{
  "encoder_norm": "batchnorm",
  "decoder_mlp_ratio": 4,
  "decoder_bias": "qkv",
  "residual_init": "none",
  "momentum": 0.85
}
Rows from block 2 of the text decoder of a small encoder-decoder audio transcriber, named by matrix and row number. Rows with one number belong to one neuron. Each number is 50 + 10 x the weight over its row's rms, rounded and kept within 0 to 99. All counts start at 0. After the name is the row's rms in percent of the matrix's.
After each neuron's rows are labels from the 100 texts, of 14976, where the neuron reaches its highest value: "tokens" is the input token at the peak. Only what is clearly more common there than usual is listed. The data: read English sentences (LibriTTS-R). In brackets: how many of the 100.
# fc1: MLP up (decoder.blocks.2.mlp.fc1.weight, 1280x320), inputs 0-319
# fc2: MLP down (decoder.blocks.2.mlp.fc2.weight, 320x1280, transposed), outputs 0-319

fc1.652 099:35 35 53 51 43 35 51 33 32 38 52 58 62 53 47 58 46 46 55 45 31 53 67 44 53 58 59 60 57 44 35 63 41 47 35 46 58 64 46 42 41 46 50 65 48 49 50 57 49 55 29 63 49 62 22 53 38 39 39 50 47 28 49 59 55 44 41 52 55 49 56 50 70 45 48 51 46 33 36 66 45 47 62 47 44 49 44 44 45 55 48 54 44 39 62 51 62 41 55 30 53 52 48 47 39 45 41 68 62 43 67 44 54 57 52 61 54 46 48 53 30 37 32 60 36 48 53 47 52 68 54 55 49 44 64 40 42 57 57 44 29 38 49 41 42 60 60 45 43 63 38 59 26 50 69 49 55 58 66 65 48 38 49 43 47 51 46 37 42 75 51 65 65 37 45 66 46 28 51 46 44 49 72 47 38 46 63 46 44 56 43 62 71 54 51 45 36 42 55 59 45 49 54 57 55 54 53 42 44 34 50 54 42 60 47 63 52 19 59 39 45 37 57 43 57 45 60 50 54 43 58 54 54 66 51 58 44 51 48 56 38 38 45 63 61 65 39 53 54 62 58 49 36 69 31 37 63 52 54 58 56 36 58 72 30 53 67 58 68 60 60 46 59 51 46 58 64 61 40 44 37 52 66 36 44 42 61 51 56 40 51 45 42 66 56 43 51 50 41 54 67 58 47 42 49 44 60 30 61 57 35 56 40 53 49 59 59 48 44 65
fc2.652 098:54 58 40 49 29 66 56 61 66 42 47 42 45 49 43 47 52 55 50 46 50 66 28 50 36 70 60 48 45 52 40 37 57 54 36 59 54 41 58 43 51 55 57 31 40 54 59 60 46 28 50 40 40 50 56 57 63 47 47 54 48 49 57 64 57 46 35 34 56 48 58 51 38 56 54 54 47 54 49 58 46 44 35 26 47 40 55 54 45 39 47 47 58 58 47 50 33 74 51 40 64 56 35 44 63 48 56 63 46 49 30 47 44 60 33 34 49 52 52 53 42 69 63 38 30 60 62 60 44 33 39 29 55 49 40 52 27 52 63 49 82 43 50 59 47 52 38 31 70 58 56 49 67 38 41 47 66 51 52 40 46 52 49 33 43 58 61 49 56 45 57 62 27 53 43 51 57 59 25 53 49 50 45 70 49 42 45 48 41 48 45 62 49 52 38 42 38 52 44 48 50 49 49 48 56 67 37 61 41 59 63 22 42 33 60 45 55 60 47 47 39 46 45 37 55 61 39 52 50 39 54 56 48 51 49 65 51 48 31 43 52 42 56 43 39 41 55 54 71 43 39 53 60 44 57 64 41 49 63 46 41 43 43 29 54 54 42 47 52 57 54 53 51 42 65 66 69 31 43 33 41 42 63 50 62 61 53 39 54 63 55 40 52 52 64 31 41 52 40 56 42 62 52 41 57 61 49 59 54 44 51 54 54 52 68 45 60 36 52 35
tokens: "c" (30); "f" (21); "r" (20); "m" (13)

fc1.761 092:59 28 42 37 47 42 51 39 50 41 41 41 59 56 52 37 36 41 36 42 46 43 47 35 51 37 55 46 50 49 64 53 42 54 48 61 61 36 48 28 63 45 69 59 58 49 49 47 71 64 58 34 54 45 50 59 71 39 60 46 42 75 51 40 44 52 42 49 42 66 61 46 53 45 61 52 46 42 39 48 60 59 50 49 44 40 51 48 48 50 46 46 61 51 59 41 36 54 49 77 42 65 34 34 58 63 44 51 52 48 57 48 31 48 43 62 37 46 50 64 30 59 49 53 43 34 44 53 46 53 49 54 46 47 54 47 55 57 32 59 38 51 66 55 54 69 43 64 48 50 56 58 32 52 44 49 68 35 49 46 60 47 56 43 63 59 54 55 26 52 33 55 64 55 58 45 74 52 36 45 47 49 60 48 36 37 64 42 49 45 48 54 46 51 45 61 55 43 55 58 50 38 56 38 51 59 49 39 62 42 48 57 38 46 40 39 33 60 55 59 60 45 29 61 51 65 51 47 46 36 39 60 56 27 70 38 56 54 47 56 59 60 34 34 39 49 32 43 60 60 52 60 40 34 41 62 43 48 42 54 64 60 38 55 47 59 45 61 50 56 63 46 60 40 47 55 58 64 59 47 64 74 42 50 56 45 57 63 49 53 61 36 65 27 49 64 43 58 58 44 44 47 57 59 58 53 21 50 56 52 42 65 67 38 59 40 37 40 32 38
fc2.761 084:58 61 37 57 65 37 54 45 62 53 54 43 41 50 54 54 50 28 49 77 54 42 58 55 69 53 51 58 48 66 43 47 45 47 45 58 47 39 40 50 52 54 51 46 58 71 34 40 40 57 60 53 42 49 59 31 49 50 48 44 46 42 43 58 50 42 58 50 51 60 46 50 45 38 44 49 38 45 39 57 29 50 33 36 57 52 46 37 60 36 46 46 62 42 45 49 37 30 50 40 60 46 52 62 58 35 71 58 40 38 45 69 54 53 32 50 64 52 41 57 60 48 36 58 43 42 40 63 43 47 55 55 59 49 49 39 67 33 51 42 25 59 49 50 47 36 48 43 46 63 60 60 51 34 34 40 52 43 39 44 57 52 64 45 45 49 63 65 56 55 37 36 37 56 45 55 44 48 65 63 42 54 54 41 44 48 42 34 35 49 52 33 48 77 47 35 49 38 41 69 50 44 38 60 60 30 71 45 56 55 49 44 64 56 36 73 56 54 61 53 60 59 58 44 61 39 44 52 56 45 57 56 60 60 54 55 49 66 33 47 46 54 37 56 64 42 47 33 46 27 51 48 58 54 45 40 29 67 60 78 37 61 60 54 50 55 49 33 45 50 58 38 40 53 50 35 50 51 58 43 49 38 56 60 68 55 43 47 64 42 62 53 54 34 67 48 60 54 42 71 42 26 33 45 52 47 52 48 52 58 35 46 43 46 63 49 59 55 59 38
tokens: "c" (34); "u" (21); "a" (20); "g" (19)

fc1.481 086:62 47 37 45 36 49 72 45 31 63 57 61 47 57 51 61 59 30 61 57 54 48 66 57 46 51 53 42 57 55 47 69 48 45 51 63 38 67 42 25 31 41 47 42 40 50 55 50 41 51 58 49 64 61 49 34 50 40 39 55 50 29 75 71 57 40 52 49 56 56 47 66 58 54 46 53 75 58 40 50 50 46 45 51 53 46 61 54 61 40 46 57 47 48 55 48 59 59 47 32 68 59 59 39 50 55 58 60 54 52 51 45 42 42 47 51 49 50 55 41 47 43 41 45 44 65 32 37 40 33 74 63 49 42 53 35 34 55 54 52 44 45 44 60 63 54 46 24 66 42 64 53 44 46 55 44 63 60 47 69 57 58 59 43 53 78 57 49 45 48 65 68 52 44 51 38 46 57 48 63 54 42 52 45 54 65 55 66 60 41 40 52 37 35 50 40 38 37 48 50 36 39 49 42 35 49 46 47 56 37 42 49 48 48 60 56 48 47 47 54 56 64 48 64 34 45 43 46 44 55 50 44 36 62 42 42 68 68 44 57 47 45 59 65 54 66 34 53 40 42 38 52 49 34 37 58 33 53 24 59 37 44 52 50 47 42 48 55 68 57 56 41 63 37 61 45 44 60 60 50 49 58 51 57 48 29 42 46 33 46 68 54 40 50 48 59 69 56 42 64 50 61 59 52 54 37 69 35 63 52 32 57 43 58 63 50 33 55 57 60
fc2.481 086:50 67 55 55 54 56 58 56 57 78 30 54 50 73 44 63 58 51 43 63 50 55 58 43 64 36 48 57 40 64 50 60 53 59 55 46 48 45 73 50 55 49 49 69 41 38 51 49 39 51 52 59 45 33 53 63 46 51 41 50 59 49 36 50 46 43 59 46 51 45 42 35 66 49 52 34 34 31 60 46 50 54 50 58 50 32 41 49 65 52 56 43 59 67 48 48 32 44 49 59 46 35 39 53 50 71 32 39 49 45 47 48 42 48 51 56 61 39 51 55 46 68 34 69 45 44 48 60 55 58 57 38 59 47 28 54 71 42 52 46 54 52 62 54 58 67 59 59 48 47 49 50 57 46 45 41 68 43 43 38 65 41 39 60 54 45 50 31 49 59 55 46 56 49 59 57 64 38 53 56 41 52 59 60 58 50 32 39 40 49 59 40 29 59 68 56 63 53 47 52 48 67 45 43 50 42 37 40 41 76 50 34 34 53 63 63 56 40 47 70 60 32 56 41 45 50 52 56 59 54 43 38 60 53 43 57 45 32 32 51 58 55 45 38 49 48 64 50 46 35 64 33 45 71 46 66 54 60 55 50 55 62 14 51 45 60 53 43 58 46 47 50 56 39 39 41 44 59 41 55 56 56 42 38 48 54 53 47 43 60 56 65 64 42 58 48 57 51 41 29 39 55 41 54 31 56 47 41 53 59 59 34 61 56 53 67 31 31 61 42
tokens: "n" (58); "l" (9); "m" (7)

fc1.234 112:54 65 64 41 51 56 54 54 51 37 49 53 44 47 43 49 39 35 46 49 40 71 57 49 44 54 51 32 66 37 70 52 46 37 38 47 49 53 51 45 54 40 56 43 39 27 42 56 64 59 58 45 44 41 62 62 46 44 63 54 47 45 67 46 28 38 44 35 58 46 44 48 57 32 49 48 47 40 43 40 35 40 70 29 52 68 54 42 67 55 56 58 53 63 49 46 54 64 46 40 60 65 47 52 49 48 47 53 67 49 45 48 65 61 56 42 45 66 42 56 48 36 69 42 62 59 60 40 48 44 37 52 54 45 30 37 50 46 61 46 50 35 55 42 41 55 58 39 41 59 62 37 40 58 46 51 68 32 46 54 59 54 53 52 54 35 59 44 38 64 51 55 36 33 61 37 62 30 60 46 59 55 54 65 55 63 56 64 53 38 34 78 55 47 53 33 60 48 60 54 58 51 45 54 56 52 61 55 50 42 49 60 42 41 55 51 45 41 50 47 40 65 51 39 44 67 40 49 61 41 37 43 38 45 50 44 46 60 52 52 53 53 50 68 64 67 56 55 44 47 55 54 59 53 33 41 44 44 45 42 40 56 52 35 43 36 60 36 45 51 48 61 39 51 60 39 59 64 45 61 54 54 58 44 34 45 58 65 44 44 62 57 54 37 61 46 52 30 64 33 69 52 61 31 39 53 33 47 47 42 32 85 38 65 47 57 42 48 25 41
fc2.234 115:61 49 51 61 48 63 57 44 57 71 58 45 48 59 55 46 47 47 54 65 56 24 62 59 54 47 62 47 56 53 40 51 59 48 46 56 52 41 47 56 44 60 42 44 56 54 47 53 57 49 53 51 46 21 48 60 18 33 57 56 43 58 48 49 34 67 72 51 62 50 49 51 26 55 54 62 52 62 43 59 59 58 60 60 40 35 43 42 68 56 36 48 48 47 55 37 56 49 45 27 63 53 57 51 68 39 51 52 43 60 66 54 40 39 31 58 57 46 63 55 45 61 52 48 54 47 39 53 36 40 45 44 40 39 59 56 42 41 66 53 53 57 46 47 56 67 36 53 55 49 50 35 42 49 55 50 50 52 53 66 44 46 37 43 48 63 32 43 38 55 54 41 62 45 32 60 35 46 51 47 58 52 55 65 57 54 57 50 40 53 55 52 46 51 32 64 64 31 46 57 29 46 53 44 62 58 42 51 67 39 49 65 45 43 64 46 48 46 35 54 41 50 31 61 51 57 44 39 51 55 57 46 60 69 60 36 53 45 45 76 54 47 65 40 47 61 69 41 44 57 61 52 44 48 43 73 59 47 66 36 62 58 43 55 50 36 52 46 59 61 47 53 50 36 54 52 44 49 37 45 52 51 37 47 57 65 55 51 41 53 45 47 38 29 50 71 50 56 41 57 51 51 50 28 54 30 41 33 64 57 58 43 28 63 58 59 66 65 73 74
tokens: "n" (64); "i" (23); "c" (11)

fc1.538 091:33 62 53 58 61 60 73 41 34 50 54 65 43 45 40 50 44 58 41 36 48 36 46 64 55 37 57 48 43 46 49 47 51 52 40 66 49 55 53 71 57 46 59 66 61 53 49 42 40 34 60 42 57 62 51 32 36 47 50 55 46 55 46 47 63 52 54 41 58 55 29 67 54 53 54 47 54 35 54 48 71 31 50 48 36 36 34 39 59 43 37 51 68 42 45 53 51 33 72 59 56 52 39 44 50 56 62 61 53 41 53 56 48 63 53 56 56 59 52 52 62 61 54 32 54 41 62 66 45 48 62 35 51 57 50 59 61 55 67 59 49 40 71 49 37 43 35 58 56 36 43 59 46 44 42 57 31 38 55 59 48 40 49 61 34 53 36 50 40 61 45 40 44 47 51 60 52 52 35 60 50 48 45 69 54 56 34 73 54 41 59 62 46 52 51 59 36 51 34 61 62 59 40 47 51 62 67 66 46 40 48 57 52 42 62 53 57 41 54 41 47 45 51 69 50 48 55 43 37 30 32 44 66 41 53 55 40 67 43 43 63 51 72 57 51 40 38 46 61 43 49 30 54 39 56 67 66 57 42 64 62 44 60 55 31 44 42 40 63 46 51 40 58 70 54 45 72 43 55 49 42 40 52 35 50 64 68 48 52 27 49 42 72 55 46 51 50 45 38 62 40 59 53 47 42 56 27 58 50 34 36 46 44 60 56 57 49 50 45 43
fc2.538 088:52 48 56 53 57 45 35 58 34 48 49 55 46 47 52 44 50 61 57 45 38 54 69 47 52 48 32 52 62 59 39 36 49 46 32 46 65 48 57 34 44 46 43 46 47 55 50 59 57 48 61 47 42 48 59 63 62 49 21 53 58 32 58 40 53 42 33 48 47 55 53 43 49 41 56 49 55 58 53 66 40 53 55 59 68 51 57 43 48 59 48 50 37 66 42 50 31 49 53 42 56 39 48 55 52 57 46 50 63 69 69 37 48 40 50 55 32 50 51 37 39 49 46 45 39 51 53 41 51 42 35 65 36 49 64 58 42 48 49 49 54 45 36 71 52 57 30 53 49 41 52 64 61 41 40 42 46 39 49 40 40 43 50 56 38 40 46 54 41 47 48 69 45 45 56 60 54 40 43 59 38 47 65 43 52 33 57 46 45 40 50 42 51 49 52 54 47 53 48 49 51 53 33 67 45 49 53 65 59 62 53 45 50 55 26 43 35 63 59 44 70 51 30 64 70 42 55 46 57 53 56 42 66 53 63 27 52 39 67 34 44 35 44 50 53 32 43 63 57 42 40 63 33 58 53 71 45 27 52 55 30 59 56 65 43 56 46 50 54 53 57 53 32 31 47 45 27 81 42 57 49 41 34 40 67 37 51 48 42 67 42 52 34 57 34 30 42 55 52 32 57 40 42 52 59 54 54 31 43 61 51 31 39 45 37 49 60 50 63 63
tokens: "n" (48); "p" (22); "t" (22)

fc1.655 103:49 57 42 72 31 62 68 37 53 49 44 42 49 48 47 55 51 44 36 48 44 48 45 67 46 55 55 65 61 56 53 54 42 48 52 34 58 55 57 44 63 53 55 55 68 36 65 64 64 32 49 67 71 50 55 45 44 50 54 36 64 56 38 49 47 72 41 45 70 68 53 55 61 62 49 34 43 43 42 45 56 48 42 62 58 35 55 46 34 49 38 55 55 59 60 41 37 51 51 46 58 54 55 48 47 39 55 38 38 71 45 51 61 35 63 36 52 43 40 48 48 64 52 53 57 43 22 52 54 36 59 44 62 50 59 46 62 51 55 53 39 44 58 46 62 34 60 34 62 53 36 48 31 46 65 68 48 47 37 38 63 61 41 37 46 56 54 50 28 45 40 58 60 51 54 54 61 54 33 54 45 49 49 49 45 56 48 64 33 48 40 56 50 54 34 46 62 32 52 62 46 20 42 56 46 33 71 42 34 43 53 53 54 55 20 45 63 50 58 78 49 44 61 51 51 48 65 55 45 54 57 51 44 56 60 39 69 42 54 29 55 32 62 54 44 68 65 38 43 59 54 73 46 41 38 39 48 42 51 46 49 54 44 36 46 50 56 49 44 61 59 58 67 50 47 32 43 51 57 57 38 39 55 52 49 47 63 60 49 55 60 45 50 53 62 55 54 42 59 47 47 49 40 55 41 56 37 47 50 34 40 38 32 49 31 61 44 57 51 54
fc2.655 106:55 45 48 47 53 36 49 43 45 71 52 46 45 51 35 52 58 71 43 47 55 50 26 45 62 41 55 36 43 38 62 54 58 57 46 65 52 60 67 53 72 64 55 49 45 42 35 55 44 62 64 40 60 46 50 64 52 34 40 60 59 63 43 50 51 31 53 66 40 34 51 46 51 40 40 46 42 50 40 58 72 37 44 78 49 41 62 45 67 45 47 53 33 34 46 33 52 43 52 53 52 36 55 42 53 46 64 55 36 40 54 46 56 46 31 55 49 57 50 52 44 42 42 57 70 37 45 54 60 48 63 46 45 52 57 61 58 45 50 59 44 50 38 44 70 55 48 58 72 65 37 63 65 63 58 34 56 52 44 49 63 52 53 48 54 31 22 53 61 48 45 43 21 45 40 62 60 67 45 40 54 57 56 66 27 50 52 66 40 45 46 46 52 44 40 44 46 49 43 37 41 40 64 53 62 55 53 58 47 58 57 44 48 35 44 64 46 54 59 57 38 73 52 32 43 51 51 54 41 46 48 50 45 33 51 57 54 50 49 53 64 59 53 42 81 43 53 51 28 58 42 44 55 61 45 53 70 65 57 39 33 33 53 59 52 52 42 47 52 50 55 42 38 30 56 63 58 48 58 46 43 47 43 42 62 46 49 45 52 34 41 42 46 49 47 56 52 56 51 47 27 37 40 62 52 55 50 51 35 55 58 69 58 50 41 38 51 46 37 34
tokens: "c" (44); "v" (38); "s" (13)

fc1.374 106:47 51 42 47 62 55 55 53 49 51 40 74 49 40 56 41 54 67 48 57 40 55 52 55 36 56 48 47 58 49 53 44 61 64 49 53 55 60 53 35 41 41 36 47 50 55 40 39 45 55 54 40 56 49 47 56 43 34 35 41 49 43 47 49 48 58 52 46 44 57 57 52 47 34 65 53 51 52 55 47 50 55 59 45 47 44 60 70 54 57 57 61 33 67 48 53 61 33 51 37 55 74 57 43 52 28 50 64 38 34 59 59 41 47 52 60 66 36 39 56 44 53 56 38 59 34 49 51 45 41 58 54 52 56 60 62 70 51 77 48 47 59 56 64 52 27 53 43 55 50 66 27 60 53 66 63 48 44 58 38 45 39 53 66 32 56 44 41 63 64 38 46 44 40 48 32 40 45 39 50 65 66 60 57 43 47 41 46 56 33 42 61 38 44 39 47 43 58 55 49 59 49 61 42 55 59 50 60 53 49 46 36 56 45 36 44 62 42 35 52 35 61 56 52 66 30 62 35 47 49 72 46 36 64 41 45 39 52 44 57 57 41 28 55 58 60 50 59 49 40 54 70 50 47 66 41 53 59 57 78 54 49 54 44 49 66 63 70 65 59 31 53 43 47 31 46 52 62 50 22 80 51 43 70 49 51 39 46 71 48 51 44 48 46 53 48 49 64 36 46 42 34 49 44 46 53 52 44 63 60 35 64 41 52 44 43 36 64 56 45
fc2.374 112:74 58 35 49 55 45 52 44 48 42 56 56 52 45 59 57 52 46 55 36 42 65 45 56 52 39 44 53 66 66 70 37 40 40 43 36 51 48 52 48 65 58 53 56 52 70 64 72 55 47 49 49 64 48 59 35 62 54 55 67 41 58 36 24 61 67 49 47 53 48 52 58 49 64 37 71 47 53 60 45 53 71 53 60 45 49 41 46 45 47 43 44 42 41 44 46 65 50 54 41 49 54 56 52 52 51 54 51 50 47 66 49 56 50 34 40 60 61 60 62 57 39 33 38 50 47 45 48 62 58 39 47 43 57 40 69 46 73 45 47 40 74 37 55 53 58 47 27 61 42 50 64 54 65 43 52 16 43 44 44 51 57 40 51 50 63 56 49 55 62 48 59 46 50 51 57 56 55 50 65 52 52 31 36 56 52 45 50 58 41 23 48 44 46 61 56 54 39 51 54 67 70 38 60 63 33 28 51 52 45 52 51 35 58 69 50 58 48 41 52 60 60 57 47 50 51 68 34 29 56 42 62 56 43 63 57 48 67 66 35 49 63 52 53 46 38 30 62 58 55 49 54 75 44 40 46 52 68 51 60 45 48 46 53 64 43 31 40 58 51 44 53 57 41 49 55 34 61 40 48 42 57 56 38 46 55 56 52 49 69 49 34 60 64 47 59 42 41 60 40 34 51 66 41 51 53 40 51 60 49 41 38 47 56 55 39 53 68 36 43
tokens: "n" (91); "y" (9)

fc1.405 116:56 47 53 46 49 60 50 59 48 54 67 50 68 37 42 28 44 54 60 51 63 58 47 38 45 58 53 52 38 57 42 62 49 45 43 48 39 42 57 58 53 40 41 28 59 71 37 43 40 45 48 63 47 55 55 67 58 42 40 64 32 44 55 47 40 34 43 45 35 57 47 36 60 57 54 42 55 55 46 53 54 47 50 50 45 62 48 50 55 45 62 30 52 26 66 63 39 32 60 63 44 52 42 42 52 41 40 53 57 71 20 59 64 43 43 50 25 46 59 62 58 55 57 42 63 34 42 59 65 52 54 41 40 40 55 69 55 45 60 44 41 39 55 45 46 59 36 45 37 34 58 60 30 46 47 53 49 35 37 53 34 49 30 48 59 47 33 58 34 61 59 48 45 39 43 48 63 54 67 51 50 51 45 70 53 54 34 41 72 57 29 52 49 48 37 46 57 65 40 46 66 51 54 46 65 63 50 48 64 52 40 46 58 51 61 64 53 44 54 54 70 46 59 44 68 39 47 38 59 43 58 48 47 42 34 60 38 51 61 72 50 43 33 71 43 65 45 51 45 44 65 52 56 47 60 60 52 48 39 47 45 44 48 36 58 71 67 34 46 62 65 37 40 47 52 43 55 61 44 39 41 53 56 62 37 58 50 67 49 60 65 50 59 42 41 49 53 56 52 68 43 49 59 53 41 54 57 43 57 37 57 55 52 58 51 52 30 44 47 56
fc2.405 121:63 60 41 45 48 48 40 33 59 31 54 40 35 46 51 56 50 52 33 43 55 56 43 43 49 48 54 35 48 38 47 44 36 53 44 56 54 60 46 46 57 52 52 78 54 55 56 52 45 64 54 62 41 42 54 54 42 31 48 50 53 38 42 55 46 60 51 54 40 40 44 49 42 33 45 57 59 45 51 49 45 59 60 64 60 42 49 37 42 54 49 78 57 70 45 54 47 56 50 59 46 44 62 53 36 63 42 39 55 39 55 52 51 60 45 63 37 48 38 39 48 40 51 38 46 67 54 32 44 45 21 59 49 54 62 23 45 51 80 48 53 72 43 62 33 34 44 43 57 55 40 44 52 54 44 58 62 50 35 44 57 70 52 60 47 49 57 53 55 49 61 73 33 51 66 54 48 55 49 66 59 49 60 42 56 69 62 51 59 33 62 44 50 52 54 48 57 56 47 51 39 53 51 39 63 46 45 26 56 42 51 51 46 53 48 56 34 56 57 64 55 64 57 61 44 66 53 47 37 71 52 51 40 56 67 47 55 54 45 41 38 48 66 64 50 32 41 48 65 61 42 50 58 58 50 53 52 52 64 32 61 62 50 37 50 60 24 51 55 42 41 44 55 37 62 36 49 62 48 34 67 47 42 58 68 40 58 30 48 28 44 50 55 62 33 39 54 49 40 59 31 60 43 57 54 41 51 52 37 57 28 51 56 66 59 36 48 51 50 50
tokens: "m" (23); "u" (22); "r" (22); "o" (20)

fc1.753 085:44 55 42 40 46 33 78 48 44 56 46 60 59 55 34 49 63 57 61 61 59 32 46 45 48 49 38 47 47 42 30 51 56 48 54 51 27 45 51 38 39 64 71 47 59 46 43 49 54 49 38 42 63 57 50 32 51 47 33 60 57 50 36 43 59 41 65 56 50 27 61 52 52 46 54 57 50 59 61 51 62 48 63 46 58 57 47 59 54 45 41 46 49 49 66 55 59 51 49 42 61 35 48 48 39 39 42 50 43 63 69 40 44 61 61 41 56 51 67 55 49 39 28 51 71 38 43 49 41 45 37 57 54 41 38 54 51 37 41 57 41 62 55 51 38 62 59 43 51 62 74 47 46 36 64 73 30 59 43 48 58 61 52 51 56 58 55 48 47 67 62 44 52 64 53 57 41 30 65 52 68 45 67 53 44 48 33 66 55 45 57 65 65 40 46 28 55 51 55 58 69 43 32 43 51 60 44 71 40 43 57 60 45 53 62 36 51 54 39 56 64 53 59 52 49 37 43 42 55 57 74 54 49 67 39 60 50 34 52 54 61 53 47 54 64 64 48 29 57 58 59 48 56 73 60 46 34 40 38 50 37 48 64 48 47 56 36 45 67 43 56 45 59 53 52 40 59 40 55 43 65 46 53 59 66 41 41 64 34 51 46 45 48 29 48 64 42 62 57 51 45 41 49 53 60 64 51 58 50 50 39 51 49 32 50 46 71 44 62 48
fc2.753 081:40 48 68 62 42 46 64 58 52 54 47 53 39 63 38 72 51 41 42 27 44 59 44 45 55 53 54 59 47 56 51 52 29 56 52 50 59 50 69 62 31 56 43 50 64 48 53 68 67 41 39 46 51 37 48 50 67 59 42 42 59 27 40 45 42 52 59 52 43 36 37 48 45 51 77 61 40 48 47 40 59 47 51 48 49 35 56 42 47 35 67 63 37 64 56 56 58 42 43 58 49 50 39 63 61 55 59 35 54 44 50 51 51 46 57 45 48 49 51 54 59 52 55 58 41 66 59 64 60 48 52 52 48 49 49 54 57 39 53 40 69 42 32 41 51 39 51 48 43 53 33 55 47 46 46 37 68 45 37 40 52 40 41 42 50 54 61 64 54 42 42 49 52 51 54 55 45 32 38 47 62 25 43 46 18 51 43 59 67 53 43 39 42 65 61 42 44 44 56 27 36 48 52 54 74 38 70 36 37 62 54 42 40 47 49 69 53 33 55 43 33 43 65 66 54 55 53 51 49 57 39 46 59 49 50 54 48 67 52 54 56 70 46 60 40 64 37 57 51 52 48 45 37 45 29 63 63 38 62 48 49 61 58 47 46 45 44 56 56 61 54 28 48 47 55 62 31 48 42 47 37 58 45 42 46 26 52 45 59 54 46 54 52 54 60 28 43 30 57 64 38 57 47 46 50 36 72 41 61 44 43 71 39 49 46 46 52 48 48 35
tokens: "n" (64); "l" (16)

fc1.683 100:48 63 71 60 75 54 42 36 43 67 40 61 67 58 54 45 47 49 39 56 50 38 41 42 54 44 61 47 52 37 58 62 52 42 48 63 53 60 41 43 56 51 57 52 49 51 47 34 43 44 56 33 44 52 36 54 40 53 49 41 70 47 43 50 39 36 32 52 60 57 54 69 36 55 35 62 48 46 44 45 52 42 49 64 44 66 59 40 61 52 45 44 46 50 47 70 54 58 47 35 48 52 41 51 40 36 52 69 65 48 53 26 57 57 58 60 48 42 56 61 47 53 61 51 55 41 79 52 48 61 52 35 56 54 56 56 46 56 31 52 61 58 58 41 50 69 40 61 45 50 38 68 42 44 62 44 47 47 56 49 48 41 45 51 57 45 33 46 47 60 40 53 60 47 52 53 29 32 54 63 64 45 62 39 50 68 51 24 51 37 49 64 44 52 61 63 42 52 39 42 44 59 50 54 36 31 54 38 59 46 51 51 39 44 69 42 39 61 75 50 56 62 30 60 64 43 61 47 68 55 42 40 42 47 43 32 55 43 51 53 51 56 64 37 44 53 45 49 39 50 51 63 48 61 53 73 45 58 50 36 53 43 62 50 59 50 36 42 27 44 51 63 47 68 43 58 36 58 44 47 55 47 56 57 50 45 55 36 45 60 37 55 53 42 33 53 57 45 29 45 70 35 70 51 59 42 31 44 58 33 63 66 62 51 36 43 53 59 41 51
fc2.683 093:47 52 46 55 27 39 53 57 42 40 50 47 53 68 43 60 62 54 51 61 53 68 51 54 36 57 25 44 39 44 53 55 31 52 26 57 55 54 61 46 48 42 66 54 33 82 46 62 56 54 57 69 55 52 42 63 61 59 51 54 40 51 45 55 36 51 59 44 47 52 55 54 42 45 46 57 45 65 37 60 48 37 38 45 33 55 54 64 43 32 44 45 67 43 64 34 34 43 76 73 40 62 60 49 65 28 46 43 37 52 59 52 38 35 41 44 49 56 50 53 48 50 53 56 65 35 58 65 47 55 49 49 25 54 49 49 45 61 57 55 68 46 71 52 59 47 51 53 48 45 45 53 42 50 50 73 49 42 51 69 62 52 47 47 43 52 71 54 68 47 55 52 49 38 58 59 61 74 53 59 48 59 37 52 59 32 51 41 72 45 57 63 53 51 68 60 61 60 55 51 57 52 55 35 50 46 49 61 63 36 40 59 40 51 48 55 44 51 55 46 43 45 53 46 50 44 34 64 53 34 56 29 50 44 48 53 57 69 57 48 58 49 49 55 50 53 58 48 69 67 64 54 58 46 53 31 52 37 49 54 47 40 42 54 55 60 52 34 37 64 56 52 39 48 59 48 61 55 65 49 50 50 41 50 52 62 57 59 46 62 62 42 46 58 64 32 58 35 57 40 49 57 44 48 58 57 69 53 58 56 60 33 32 55 61 43 33 54 70 42
tokens: "m" (64); "f" (18)